config.yaml
embed_dim: 256
encoder_fused_qkv: true
encoder_bias: "all"
encoder_patch_size: [2, 2]
text_encoder_norm: "rmsnorm"
text_encoder_head_dim: 48
optimizer: "adamw"
final_lr_fraction: 0.05
Rows from block 2 of the text encoder, named by matrix and row number. Rows with one number belong to one attention dimension. Each number is 128 + 24 x the weight over the matrix's rms, rounded and kept within 0 to 255. All counts start at 0. Numbers have three digits each.
# v: attention value (text_encoder.blocks.2.attn.v.weight, 240x256), inputs 0-85
# proj: attention output (text_encoder.blocks.2.attn.proj.weight, 256x240, transposed), outputs 0-85
v.151:130163065136127129139123088108148119139107155143144117118121113137131121149119148102114138079151144128118126146132106063124139129069148095122149114140127122140115148179117135166169126158091121134143146143148124119103117113100137117127158115102118138142103164
v.152:154065163170148134116119142152100137121162091148103156169107109134167132153120110120175135140131106108124134130119123175128147099140138135116114151101151107103144127080143097117126154132181160122091114128120141138151144157147124144147095157115135133115140099
v.153:098158184123152124118066134145136108132122095116099129138113075134087114115180149135116109135147142103124122103152161129119111109145157121121121142132123134154152097144109130091099146100158093084112137111126147190112170150150130106154128091136122149128169170
v.154:120115077093109128136173093146165123147115180151169129138133184123143137148055111117126150137128115155133134143121098109142174159103122138128132130136098156128124155134133156147143117158117165146160106151142132092163061093136136168129116157136120131127112126
v.155:161180080192150142098147146067116082142159093104125126093128135063126170145190124108098128113142124113128134126134151183132095133140119116169095139109169058138112119102120079127118106133117119147110131130102142150078142108109148139137134122136108132119093115
v.156:145145087136118112153144132129160132171132095135143100075112168101155143117121105137106128123123101127118131108081100106086123125111120122122134137165148090121127130187128149139135133171092174144127151102155074108126117123082142161156132091117085104113112143
v.157:113082181053142080195129089198121125134081151137123156169144093137134098115090162113123134122162139147117105152123102060126139129089125130098172094153091194169147128129153179134124144129155102088145135130162108154142159127126118098132128123121138121115174146
v.158:105153116102102119178177085190189074197109109099148105108136164126123119114098147119101134124136114147128125117096105099109133139106131114130148123172090144143098123159105178134124127147103131106145134103129079130122107103099128156165133124168090108131108169
v.159:144168164161109141100104133120129103148159113112110125124123103150072093139185146165141098116121124096135142098129156155122132127147153108129124134131146131149136115139112133095130150149158117097132137102130157138122135136116153142188142059141113127135137203
v.160:122101165123088139115101130139150139144140144122122149170130113185089082134111147136180140116130114140144127113128094127139187100129173149102127134125097172148148130084128137120134159128159147093123119127131144132171121140146152145165106123148115129134133145
v.161:118142105105130117147180134126158101139119096092118095079144148069118153146141137124087127141139128153139130149140153141130101132158100120159115120127145118131117121157113123159144095127107113159100144129129108140093095124139115112118132159137125113129107073
v.162:093164091142137118138163118087156090131142174105150138128146138104123163153103139098122141129149118151148144138110130158152150132091123114131117111136105149157120115114135116155147102127111135135121134175127122137118098089129119143105125161131100131144071092
v.163:106135179123100127100098079145079105139108161102107128158140114168081093140150179153134132112130127128109118127146150110144146131141137128127143142116114143121149141117165127116136134133131108116132120134153174134120141132148149100120137134150159160137132161
v.164:155123169155131123124075126139103157145140109148110106102111131137105122124191141133123093111105137106136146102141127128112116105156126127137121144117166113133153124173120136104121133121158135117134131112105130125119145126108147139142139100144116109132162168
v.165:163106106155101143140118142173111155159117131156136163151117097182139121107082113123147150112166098139116137123103111098119169116105152118109135129133117144137129125105135124127154132159130149108138122125130101123149138128125131154155117114126125113137126139
v.166:114146167074125141087193090137166053124119126078131155132142200133109127113145144136142113174112126139141142107130118137105110128128148131120113140117120121121108116107096121136127136119143134127131082127112132140153124140115110099142143157154130135116141163
v.167:096144116096123123165133086145177151140101132112144121135128132133142107103093129128112139146166156143112121124114097050101121110079122120110154103169101162142122109167127157130135142110141128114104148133175118140100126111103119109117147129111129136145122151
v.168:095132144138097150078141092077169079129162154098124117123135157146118108147134133133129144144132103126151120105112126150129154095086132097107119122102101127143117154116114111146133146138124160138132124136125146114159137115143146124125149126160113153119104155
v.169:123111164094149091127118130143070122056110153143090157182113107159137157140129147121131132143126181123130140149153171124154132168148117144126133120103126127145141097093115129136132118107131089111172121088101117126131162134136074099116137101137175158120135125
v.170:132124134124121154073162127152159091211139089111130137123131142098097106134122073147109120154124118152141127106118114144099109105148115127140094132150124109110129127117123107114088143155130196154097134166142149127150105154164122126136131153116087121166115109
v.171:174080172155149121127114128158057150112151115167087144161115098124152153153138148113137124097154119123140133142143127147146127135126135146138126132138161110106148108124122125127129137139166160123150124130099121131127154134117126187159120126133143122093151113
v.172:105133127131110120128168097079162080077116175142115109133120161148138134151172150116142108094118114130124101120129127083144149149074137115106126112131152122123118130130117114140162113141105107111182098113124128120121136083109118159121175104154133155086094180
v.173:150131162176124130115102139131074121130152132127110172178137065141086127168124162107152141114151122124151134134140166185142174101108159130113128139087120131168141140076170100132136133134162151108118131161097156155136147142163158127150104145114136139129130106
v.174:168112121159114127147142118139135147185156111152136083105104152122132108110136116132107131076123102144138128116115105119126132113105134115140145111138133092105152155194158158112110152169093214132121140120121117103153117131083166139134133124119110121089110140
v.175:141089153076124110202131108193120150178108108131134102125139140123174086095080130148110132119146125144126109120106081068110122107071094108113163117139122138108149136203155190151137147149126169123086154092176073112135123130097124116139126133133097093123160138
v.176:155082158160107140131116131146095152131116126174115127143109124154128118130129141132148149099128113105128116128158140126162175140117129118132132123121150111112157148135129122118144153125126133131132129103130150113150127133156129156124105100134162121111117141
v.177:135086146122104103149137147130127118065109150131081144157132134155137149122157145120146126126106116103118121150142142140143133170147149131119149128127153135114110103064115128130145090110161117112154095073093108110131135111139085152170133068148144123108145130
v.178:126093142119135126125108151107099149090119099124121141135130132108140130123126134158147121144108132121130130161149148176161123155162122159133128132113132121119142128089136125108102137084150118134096114137116133111152122154147106126102104141126133122124146095
v.179:115135135081148102165114114126056137073072137140119120158106114168140153109156159140112124119136183126109117151149147086133108150128130133132141137128116135132138111119126134140129104117139045098141139069120128130074165152119120089099139105132175129162121163
v.180:124112134142111124111133121127120088125132118091149106119155140104105141173140137145123142113110107142131117124135179152160115139124127134146141140119133131149121158122117099145139125116097116138153133137144136111117132122163141163122142141150124139116111096
v.181:140159182164134120114085146134110122135134106122123109128116103143085097116169124159106115112124125103113119086135160132099108107145132113124118132127155122137146116158083140079101165086149121086128148126133143166125165152112138111174153071116118130120134182
v.182:152191114135141116126111149122137150184152098122140095093124141115091128114143129145100128121115125098128134095111136130115125144160144105145105141143120097133128129168100145127141120133136140151142142119138111131089126119103146134165130069157111101134130159
v.183:088176111118122136142162112120177061183096179114131115113162161154084107135115179125101159136140106146152116115107131162149171138095164114149122103124127156164095112101126141142155113158114134115134128123128101165111093082146134117141122142141113122115091124
v.184:119128097117130139104148129081123118099118131112149136124146118106142142143101137146147130129142137131128120154146126161155153112115102135128106122106121124142124142086160087162133110108108116143119126162124147112132102129172131117074119161103137149123092077
v.185:100142134121159130099145119081131111077114137101119135111123115116149154125140135135108107142101149135114133167148162166142104147154126140142102143104140131125111120085129095124127117114117077130110131150122130138090120140142108093093134157128140150139104100
v.186:103150105117111144143169111154172110218105147131155098093148153145096094118093148129092147125150094161112128098109120096106171139100137111138135106154119147121111136136122150131152125167095146119154131111158100139127085077125123157160135137153079115124091170
v.187:129160115162134131080158130081133091123153115114133118097132143088134148139158106129106129147121115127140131121137143187149126134150132125158109134119149090128122135109100096146130117148126119162135115154102134124106133108135124135107137138127105134119069102
v.188:133118111099152095217141132176089133144124124120122136144139080100151137134117150115104126117138155151118116151117126071093083120106094141105154114180122164169128112153171152139136111125125092113120151103166081141090165143135123094137109130128146104150134084
v.189:160131142114170127131097160133076187101137054130148146122138071135126123126145101112124105163154166117124127142160153147098071116186116141131122142143125131106135116102149112119085135112166102116077147132108143141103164166144125068114111124077132155146172108
v.190:145130113184114126094147119091116110124129138147118102141118136118133128163144135129132118087125122120131135125129136144170175122085148134132135130105140093101146185138134107141141136151090169147154129155120160128152141112129145181099145122138138152100106134
v.191:156120164155127129098095140107098122058113157147083146174129092145108149158170141122163127104112120118121124133152154180167167154165147149121111143085127127130141130088152112119118134119156110120147085152070165139167167141158136118128116132131157137138129120
v.192:142092142134119179136125162112113158153165089144168136105127141137129110082119103158147147152120133161136118098122138160113099123139127097142107147134140136151127104108091137109145126107137099133118162101127113063149151128151135135134117095110130089152136139
v.193:161126148101146132153143102155055124139090143208122108107180141131094103133117199164113138057081124137094149135129113092135157124133127088123141098115110096119130132160173122089126118146108110131128112120143122109129120119130146127115118128170158109090089128
v.194:125116149148137103135105153125146122141094093137099164160124085137121139136128090132141133132132148129121112121129173142117120109165120142167096151108129098114124096111152115102105108128168125125123147106093141160134152143170109149124119130108139107155151135
v.195:184131146116111113159148108148105102110141092137152112109181146119108155138146147131142132107126144122087122125134114094121111137144156142131154131117117156160108116144161110131125137132144073093055127130127105164080156150135138050092121108122167121124154115
v.196:152130164110100128137151124122114120119173148123123148178155124121146152129124102146148156148126149127121112121141128150110132113128193132100163148132117144150109119099102133151150123110149114116167143145119125101161141110098113158106138162110109114106120164
v.197:140104135116144178167103118138046157091112100161112143138118141140116154123145126130110100136135168155171145171162118116114081098116122091097131078071138125127135130113129120125132103130171133113129115118109149146142190137124093129100155103110173134127122145
v.198:111115116124139170123147109145078149119102135193079081127146164103114114138147147118109100113162136181135148175142093076143093135111103118109136091082106126120124123146155119123126120139131181131121104144147127148100116145114123098125134139157177159118106126
v.199:112134148110124089151131122129085141154112154136120149147164090139102116159147182141136140083125117112145140128119158162146190124148106119134112135120097101099142121130128125120113125135142148161174138124113133122175120101118136204140125180141111141110107143
v.200:127128088148128120096114130124168111126112127092118129103081123117149133084104081095116128145148133128116126132129115104140115141119108116142127127144151139125127139123120130134130133127101167108072126134133119139097109137139126071120120105105133135143144109
v.201:146134158103118074145125166127147091127163106133155171141140094168136134138141162165171153126098098087157109086127164193150173109128148127116118145138135146153121112121114137102125115105162075136157139119112144133144153090154137172157130118101070115111135143
v.202:126140102143141112108105103111167135134111134079137128106104102132132148115115107108115133154151130112091115135123139135145112130112084136139112127128136130125131126143148131153114122148120168128087127142123130163115137145142118108127132131116117138128151126
v.203:111137144150127066141123116137177107105116116069059150180106065136129162133149122113153127152144127111141109129125165176143144131126126167156111123110138102127122124096132120119111139123177121110133123141093137166138146114139114150120166125095102140100147127
v.204:132122128127135118111120106149139115118097139099059106141144120096091111115138116124104091131145148148112140148144128088134112143143114152157126141086116120120129130131159120118096133176119146096079100132118113186079134176117123088121151120126168139128128126
v.205:097170102121100105088155109141185097125109176102120136121109139121139102156108135123130141123113096081118124115101117143145184144123115163143126144167117123124142138165149130159108155159090140159146089165154131113143059102106137141149097174141091143107114097
v.206:139124116118175126101120108118122167139073100110132139124115141117135127111101102109124111128149129131087128139140134124140131126144085142144119134114128127103134129137167115140116146159087177134103119143139126163132102177135098098139114164127162126158160120
v.207:130167113129099072121123122102179094146138144094134124137124087122162138129125130131112126129119098096090105112128155138147156115136130161127142173182101123126129133145127126146099130146107137122111135159145113122107091153118145119132106140131123105117141135
v.208:142136118137124112102132105133155140133086145095098096122155120077112117108127122111114084125164131133100118148119121091113114129128103138152131141123114132102126145149143142138094133168084153131078112124137117157103099159131144078114126120122146135150134119
v.209:149137113138116087144091144136177118161112107084150153130103050127153126145120125121121118118128133098108093087112147129125144106143114138149117128193126117129136127135146129115097139123111082128108119124110134128115125123175179113118106112117102106164150102
v.210:152143121091118119167101147150077150175118124207150106132192131135115126193134196147123116066066108116123152108127129085151162111143109095118132121117090110120123135143161110101101120156105105137158113138153120114127150159136150137114113148175175119132108128
v.211:096116097168121133115092134115164104113119109073179119065063157158160117096122156111137161142131147127143128112140131119137092121099106151112118114161163130156117120145133157102148110105143121111102141096138135119094142100160107095125143078120103134146163105
v.212:101133128129120104102144137131144131130123138065127127113100096108153129115134112168134142162122115108119118133136123166152140153139133122145148152188128125122126143146108125132138153146064155091104121094124105100120080130120129107143118128127111146127141106
v.213:109103107155128149117105149112180136117129090076173168095052123124161159091116048114167159182157131108113111102122126145121096132134100146156102129177146144129120111131106123123131140078138118126117151123117136128135132120156108121129119121096114083154172115
v.214:167117178090123162166128152106078131128165076163163178137155132143129136133121147160159161151102117129151108121135132178128149117143181118134127129127132146131131106103112123127160137105156093133164164111125141101136167131144130148128125137124112134120128144
v.215:121143103135134151100155111143114135108107146135081094122148150100127134116133125117086106135151155149128169152131106103113090147119133143126138094117144133144134129148122133125146127153101148093111108105142126146074109156097130086128126086147161134131098122
v.216:150156107103093158135139110134079130136170138151140132116153159131132118150119150149116143119111108128124114127108107120131148138136154105100146125149112133138144140138131132142137134122130119136131138133171107105129152119098125112127097127158108124117095144
v.217:123117123117123071182113121157150122119083115119106135154143107139145122130115156124115145092128130090112133120113141142145148115119093142146122108135126109140129130163166122096114130111193084114140110137118132163163140098145153150115114129141130125119146118
v.218:161107148107100183154108141116092136125147096175139162130144135144110142118128111119125118135133154154156125111139135119107109113129149111105137123111114153152130121110104127104139119120174070125159143110098132128134200115140129135120137119123144109118140139
v.219:120129098139128149085162095136137143100136144118089075122121158105136133124128100113102115153149147151123134150125079100130113142131106141122146110121140145145123131147125127154137121151086136108087118116146116149081097144112117070125119109125159147134134110
v.220:130117146134151121132117118115122098117174124095194161079149152132157130070139126146151162133118139130113109091126146127121108143111147113142119130141126138171103122122140151117143106099160107115109141116144111099124174126144113088101138102116108094123152117
v.221:131114126130106187128151130132074159128130131207122130142133146129115138135129133124128121145129126166166155152133103115106106121119154114093115106107130115115117116124109120120131126126141139136168146118120130102151136114105114181151126120147144144125090155
v.222:159104097109141105172094142138131122161145125200105107151208105116079124180152140122098107057095160136142129107106120107100135105137144089108100132109118118135144115134138129056133114106164050123113124116137137137122140151161177112147124074139190083151095114
v.223:133125150111089130162130160111111136131164117153188126102114134150169118145127148166146167141098125108144126106125127157133162120121166097100135121157138156171120131117075133100150123104148086116173157115114099079157139110143160163132144124146101116110125144
v.224:143118153125119121128125136108133121151141112102185147099124129157143133088140145164152178138097123117112115093136113165129132133146137108150130153179132142146112108118122140127131135121133087122111160106121113087123153120163118126111119123106094095120176114
v.225:176109189110118128159132118122081105101150104116124135153169114120119156145131152138167138108126145125082092136117175121118133128126188145119162125093117122166134128112140112137126101139168093116112128149115127159114176139137124113086127134117146102114167129
proj.151:114130104149096153095144126147135063153101150130137135069103109136135108115092112087142134142158140140122123094134100127116110157140113119155132108101137112131121134136146066128098124149117119153146123165127140130178145095169160087137107146123110121163146122
proj.152:162106111110141120166102136157136219141154106119104120194177134108095133129146140142122113123101128100111095159148165115136143132163133126134149139171126160142163161077127175164135129120138137127134155123132101113059086166114121159115112108079113149159125130
proj.153:145156124142121117088108073153144094139108121129145079129123128127155123132132127162136106119134145138165146128121126106134129095085108128111153053089113090103127148142106121135128143096094127119090141120134156119133130120140108135117143105171135196133114106
proj.154:098083119090124129152178160096097146125116146138128170124124127129112123135132127101141159135126108141100129136151136147121099158154152130156135153165172144157142112107165151132151100185141149136171123131131120114128132115113132119116108155102143064117155143
proj.155:149117128147115128166100121131157144118170127114130124050150105152156153125145177151115135145121168135112142101108118107138134121129128119100109148125071085074101076193100120111079141092154119082125122089146101098136138144115146121131127119149114136121103121
proj.156:130129135138127104092110147125152096146130136133153125075102094106145127150144140145173142143091091152125144096127140164161116158112115112142129128086137112133105077146125091080089131105129128119124114132101140094129108122185135139099110127161117131115130126
proj.157:098143128110116121070172093160135103140100118130125147184124136127133146119124078078163111101169095104150124122124127152123095158104110147139151071109161138196123199104144134162183109193086124195119153179129143139135133101146100136134143175120112149138182123
proj.158:091125115120104113101156091111125072121121146145165137092075107111157137141128099127191158143133119132140144091124141156140103154116136125124135111093166083144114095148148113124135125122100140105128116155112127135151146086163123121084152151148117104095124121
proj.159:145133133158135131114111107108095098126127125107156079114135133113150095111107103182132115146120124158156145151150132106145134093109106124130138080107093098091126129154109114142118145089107122104145140134130155113129132124138119133086126098164154186114121099
proj.160:133102124101142136122136109113084146128112134123129120178132156096098076117097101114140112130122109129136128191182137108126124126147127142141155099170149172134174189099132147160158116156095136150140143129160156138091119151089126124070135139081146141133166138
proj.161:091134138127130104152136089121149124109140136124112152084148104129151160143148160123147145127142149109122146086084121136134138137130142145095100194135121110091099070176127141112121124101132132105131095094115103135158153107110122109133166143152131092071093129
proj.162:115091117101092114156163096147131152105121152144097160108139122148114136127112089059151141118122150114131112115114123147124100166136123160114132137156152118116106112158151139134127120133108107102138116089113094134155164135112144071124155158093110071103157137
proj.163:125151118138141181118154098109121110111117137099138120157125138129128124114085100119094123120182120133129115161128091110125110110124143155104117089171113136099160186102130121163132145156094127152131150165166145118170134118081140104128125133120153141155136147
proj.164:157161142143149115119089141121152092140136135123143079136120128140129103113115154164100133171119126159105145140137107080135148100126145104138124116104108115099175122116122113121082129102128123129128137152132160122133111146152117156119111111138144152152118143
proj.165:128088123115119127132151138164116129148108115107121131156106107116107123154121079100143114107104115101125113151173145143119096167167109125192143103114155165164152172097170148118145125150128140173140171166168125133091110135157127127107091127065117138150196123
proj.166:130137094137142091132124112042127134104144076161175105128163175114165126140140129149156138121140118122132157128103111144138163101111141144103101169149160107094096099142101134151155127122114152120121116089127107115125164120129102120089177149148147122102069091
proj.167:093130113142092117058149109138111074135080131145150145123088134120141110146120099091181114121154127136160136120134135144128106143114142136128146072071178118175097130121131100105139111157081126148109121135110138145144167106172109132131149184123123154119139116
proj.168:167114100155143136131159142081128123121140125150153121129169142120115060109091101123157138125132116144132127142139098118145150131149134127133130146165149112093119155146096121146116111150109127115148108118148123108122175157124133099092123137099151098124127111
proj.169:129167129100148132142123120140146140098102109128116129171158119122140178136131120108115124128158148130124144136132115146142133113135128133142124096114104101119081134156127130155131092150097112172115129139124114126094122115141118137154151107154112135117140109
proj.170:114109134166158126145138115099129126146152126132149093097101153120150107107138105157145130136128118068127104130124144142120135133129162158105105180179154118119138122111130157125124161114138139097133121107110137130168119123097108105067148151095167146092129138
proj.171:131132131116132135169090147198143169136137100107054121160166102117129157114137146122099118133126102123090106139118137088162138121138127123147128146135104145148157143123153146160108100100129107156125141154134121107072073169140116164110124110131122139132155105
proj.172:154162088139147168148138162081104081112132127138140129099130116123152119131086125124133161138142110180110138108107084113129153112119143091136115124131135098109124096199121070139111067117107125128130115096114125100128142144141127103148138124159133115132133098
proj.173:160095115120108137155120105183110184128104111101094124171174120139114105111121103103109101109133176111122101183125113091144126143148107162142147131155077159108166208104138166151122132148111082140129154164182153122081120154103146102110118121059136131162169125
proj.174:134145140139131144112127161141147114156139162152148101106118093129102108091119113138144170160098106151095137133124109115126141152140143095148122159142127132134148125125116098108065110120161127146157113174128146117142115124148143146107103119096142119152149180
proj.175:114141140129128116058167122145144102159105157133148128131093110141100140120143094115165160122125076115103125105160144188143122178129140123125153111105183131199115149077147121100137129154115143166138110205137137177163134084161131159116122160108123141129142173
proj.176:140128138120144157152134144161129146142136133101089108140117105118119114100120114131092122159114123140102117128154125086136124126142143129147131104149135147136164167125152134135106133107135121156118122147161145130100099158107127149129131121101126127145180160
proj.177:137149144101149136152121092137129146115139103118092133147126112098128179184144144151126132127129141125105169105133132145145134127132113107117127144110127124114121097166150140150161119132142152128106135107128107120095103144121112174124138099171127135090124086
proj.178:147141144110133115160114136140125180103145137125101122158171147132119133126164176145102113123134130114112116148116121117122128121135154122089127149172111174122148124109108167116117119132155134099130127114135124136120112147080129144148140115133124117116116158
proj.179:110169096122136145115140114131116088119087112118122156134120134175146169136124118121111129139189133110120149113131097114114148099111152137163128064078123109126083125127142079141157126150091107167103144132142141155146130076164107137196138133173120132124100103
proj.180:140126133116127153138137102132144137088154137124127125132115131113135133101115111127111139121133140127148145105126143142108142128144124137094126168154107108103143103142125140124103123126116118097121116118130128108171129125081135080131146129142129118096134145
proj.181:143139149171138131099105088135132074149133139138145086106110134112136115114118124176121122140117140139159152119145135104156129096085090110139120066072093086096134135130113108123106143068108098123112159142124160111136140121163115143111138099181145198128136104
proj.182:132125138149116108104116117115139070130134129126165111084095118110148118131135129152152116158110136137139144112155151121139133102123107105123132101079103083109114114159129111114100150088132138117145107127119128120141145097176121122116145113165143144125124100
proj.183:103093131101116147142147057110109112133126151123103144077116095102131156136121105125193163135141157104132127092126131152129112141120124137128120125148141115110116129156158161122143134133107137101136114125137101145162181106150122106092166147146124061099136120
proj.184:128088117126126160155147140134134160098130131117104160150155134155124144122120139105111147117149140102123106119111122138088128137130141174108125167173127151125142098111154148140157133148141134122149108102125111147138135138097146094157133146087132086142132161
proj.185:119135120147135119159130140110151163090170125136113145118163132157135163143137150129088124119145171106140124127087109131105129107102147125075123145138111128090120088141111140153133145120155124093117111068130104112148132141087142117164131134167133122119081133
proj.186:087102125104113163109169098101094077136120151154153130086068125096126126141122071120194152133139123088126126075150155149131100160121128150153126117117185107120096117148154101104115153116100127138151107145130124158182150087154127095083143168137139089113151122
proj.187:113131141132130139167096139118146156110173127141133135074159119137138121111125160153114136117106164138126121108120130117138148123139148128109112176131096108079114095154133150122108119082162132092119109088125101093144138148122144111133148117160137090132102119
proj.188:112134148097094102081148088194140106147078154102103155149095094147138166126133124079125143117175134088129128093112112163128099156113108125136134097087150116172104131099152129136156130171111121163128125168120123199164133088146123120171111140138108133109140118
proj.189:136128141155113087105097126196151152128090109104106138156151132166132134119174155103115063106143162079135128171114122104123124103102119146114154105076087134119119158090122171122160166121126119140094150117148146140085091133150132164152121112132111157145107127
proj.190:151139109141131168174124170128141144140157140129135099099145098132115097103096113126100146145114107172092106142111106100142139139169141132135105154182114143109157150147100115118067099115150125125142138135150146102123136157113160103128126120080119100163160142
proj.191:155133125125141142182097125119134180141133113106093126181176120153118124116126148126074091118135159145123107186115103071105137106143137115124126141186086171111179177132104136155118114153160121135139157133160142111075128167089140131127114111118129116154144124
proj.192:100073102144107156144147127144110174124131085129146120114136141104144142095120083142124124134119123122149095125107123124126124134152119154126139135136114143119143122127135132139114142136067107142124124134144130099164078158118179112124135151100144159153126130
proj.193:102113114110104105097145127113128115156116114112113143185101101121158144107134096083155158184152135117110102105129134137142124119115143148129175095100107123155080134153200189137143155157147145106119164184120096122078118110139103159135134131146118145104140153
proj.194:146107113151112160138146151090171136114179109107175094106149134079127144155105108140119119113099125142163139146123146154102110127130105143129123121156175122082153152112100066139119148103141115136119121115142130091167115150126179133117130141136107127109117109
proj.195:145125100165124114119113135152135128108045120155139129136176139183176145134120109091121148113164145141172180133089163142166147156105081114104136091086097117119118106152161095177121173148124153167148167217116137181131159136139119139191105131166130100139093116
proj.196:152127140146112139108120136186140168107129123125141098151145149143143087100131133135103123097079106158114119139126139123127128162122103123136156092152113138132165092115072142138097123146115135136135132150134143137096098153114120106152139128122127170162115117
proj.197:125115109132072161082145146139200161138156076107122133151133106100164140125170107101135126135140100077112119140112124143120127135149132146141129162179134105107128147157127112119115142148148139168097148150128098106117102132114095139123096156129099150115111135
proj.198:145162129104091113121151126136183102125128115104096142130120102138140109145142136099152140156190124080095148127104096136132124123129169128129114137151111108129107141132143139139153128128147148133111165149116090137098137118116105159123112132157090094071125107
proj.199:120136149100108124099105143101142120134138143120111134150078129080122129120147138119137114118071104151106071098160135119095108123123172144143143102155144151152141120139119154103118144137155119067131107112130114086088086130125114123091154116153107171101155155
proj.200:147121111117174128170154135132111117130138129144156123089151134147106120156101128155143102123156152138143145152124119130145144117131120131137103161105135132119101140132125069145155114111109117158115124101111123141172148110147175129105116137123127086113120093
proj.201:100126151163126145104090125131115162127096137159133125147127151092106145114125132123137114098040119160157110131160154138134144148113131158109142101138164130129165097118137121108076131140126143105177086119123175118150086140114127096158144120129161181168138144
proj.202:145127113145134133154131129111111101133165138133131128108143109119113134148109124136148117115144149122132133149134136147131134114128108112136089138090146141126102129114101092149132123093123104131130135114131130121139160127152149126102122114149119083093137106
proj.203:172167141157128130132127151112158138116168145120119084103145163084102130173116175153140109080081114162145166151151129132098123135153121131134106131166194107127145105107089083104094103084164142125143096076123134132155134145105132113135126104159119115130120125
proj.204:156151135136131118141156118102170106127132122107128130113135105131131130147137117096136146110166141123146186151111113133113128116111116101115135147113132118132129150157131099139173117095148134138081151123117103148147141104144129157134107135174104083086112097
proj.205:136157158106183099150113108124079110167124207136125133133113145170089120123111181155153144145132138175118134114138138093104161089104161084110132103115122164179111103097127168127150110118143116108152106097105142151100169080131107141117151101135130100112153151
proj.206:140115123108130121128143135107131114108161099107161125123142122123135141154123110111143125128168170108160129134127120123088122094127138103127131129089115158145129155130088109156149119117128117121123155106134108142125148149152159139097141156146088097080137112
proj.207:122131141109163102147120112132082087127123168134130148112139136149111113124097128140141139112125159171118143121150132116133129127104094114124134099085124137138108119112116120122130115106125131130151115120120130169145161100153132144142160117141122089130145120
proj.208:152150129098154127183140093125102099123144127136142142122133103151103123151117126109139141125179179121126156133101102137128140104108128090117136140079128127127119161150124106159177137106127121128115148119122118151145182107141144157124114120146120086094133107
proj.209:134121101157140103180132115103104101125132151139124152114176114147122150165118108140133137104105155169135140125119182141143137105083111129103113125104161123107115140120148084119110137116134126118149089138133140116166173096156138137085122128120139090143145122
proj.210:103129133108086098108125114134141118128111134132076167189103115135161144108124097079153173164150154160109089111124148125155114130073137133096153085111088122127118139151195180125136151164145137105161116186112102125075132108168092140112136105159096141101139138
proj.211:112118107165151142147125150105121117152105113133135142131117116119094159143126113146137107156137130076141126127129144107162145114177119127131084161109156118112091146115169107105113128078116122156129144119120149104176134130139140155107142151090176111149114111
proj.212:109118166111151124154134093164087112150104182120126149129124135149109150102128119130109111086113124148111143114152109107136135132141114108124145139122138141176123105115131147142152101168097127140138128103114143140159148105103137127126139135113146123136130139
proj.213:150100101159142154164151130097112114105146121145175107077178129114119134170118134178115106128115116113161132137119127141131146119164127124134078161112153148089132123095100076102123130073110117141107126076135145094166140166137170121101128134075154106150103112
proj.214:091080137152086139090118156139136150099105113130133124154116156119153130113144110110096107127096083126119076111149140115139137186121106154120155106146114124125161096130105151118081163165105128113172142133119143131126072166109123078166124134100126181165105145
proj.215:136161148094149112139145115155132102127108139117113149129126119188129112121115131126117135136184129115085179145100102139142140117124126114126117151128103102138110138141164131144170108141113134158084116131120119140116147118110104165150107142159142086095132122
proj.216:138095129112123112114095120159112125119121136133115143168122109140155116079146099113119147137119142137084102125121168127134128135116132112122163115122087122127130121143144196142126145157134115104145124173123117139080139144142113141139129090109120143142159162
proj.217:150152119143118102127132143073141108120167140147094138138130108090134147166137123125123098128128151118117115118153167142128145096143157139127107103129156109145117124134151113111122115092180124085120125127123145121106143112143121148104126102151108145122131139
proj.218:115121095160076154089129151129161144102124085136139116137142121115173130148149123141098128134113114109113097138112146152157125146127119154129124135175119107086147134139146115130101162129133141124145136162141133113128075161122129121145111152119115156150102137
proj.219:132150132102159115165148111156132120145109138129133147124131120189139128149132141123137135145185148113133182137125102121136129120130120098123122168103099116143097134136132130160147112123120132159106146125119122175136155082122115150139104149140136090105113126
proj.220:100104103180137128116110152135104156134087084138156127130149135125115143118130111123129116142134104082175120141111128128154130144139122133123141126096125119129120118114148142122086162135117124127129155161136125132155123148132185115152114157089153146175116157
proj.221:105131120100097145091132138155156172106154099123119119138101116112138135108156138145090125148133098103107101116130108129144124136127124146135124143173132125099138122154119152125109116169131129125100132137150115095097073144111112113117134138122129146130128118
proj.222:110139093141096130151142114106157149148108101132095142159134110125162138137105103111123127169105145158136141122095141150153129103101121162100113124155109106086118172160195133150133147140117166125097109183162136094119155108134115137131092097166124109156131091
proj.223:082103152131122127115110124152095163133090135140113151157104136135139131075126138146113113123082094172116081108155131107139121154134125156131146108134108098127144089103161169094088117187080146137160102133114144124118097120111100091156137144121173168183127141
proj.224:114088102181157129137105139124075143111097114131167120125138141111137146111118119123122121120098125133173120118121146121135123116129103121129127105100141129141150113123139144130113140134091133103157129151119147115155113141136138120138138156091149156173111152
proj.225:150121115160086127096133149129161152087133105137153088139171123121160110150132128072125119100105111128165142142122148155155138161103101115106140107108128096128138127147109099138108171122141166123164150201118151166123116167112124103183106129151118141144090143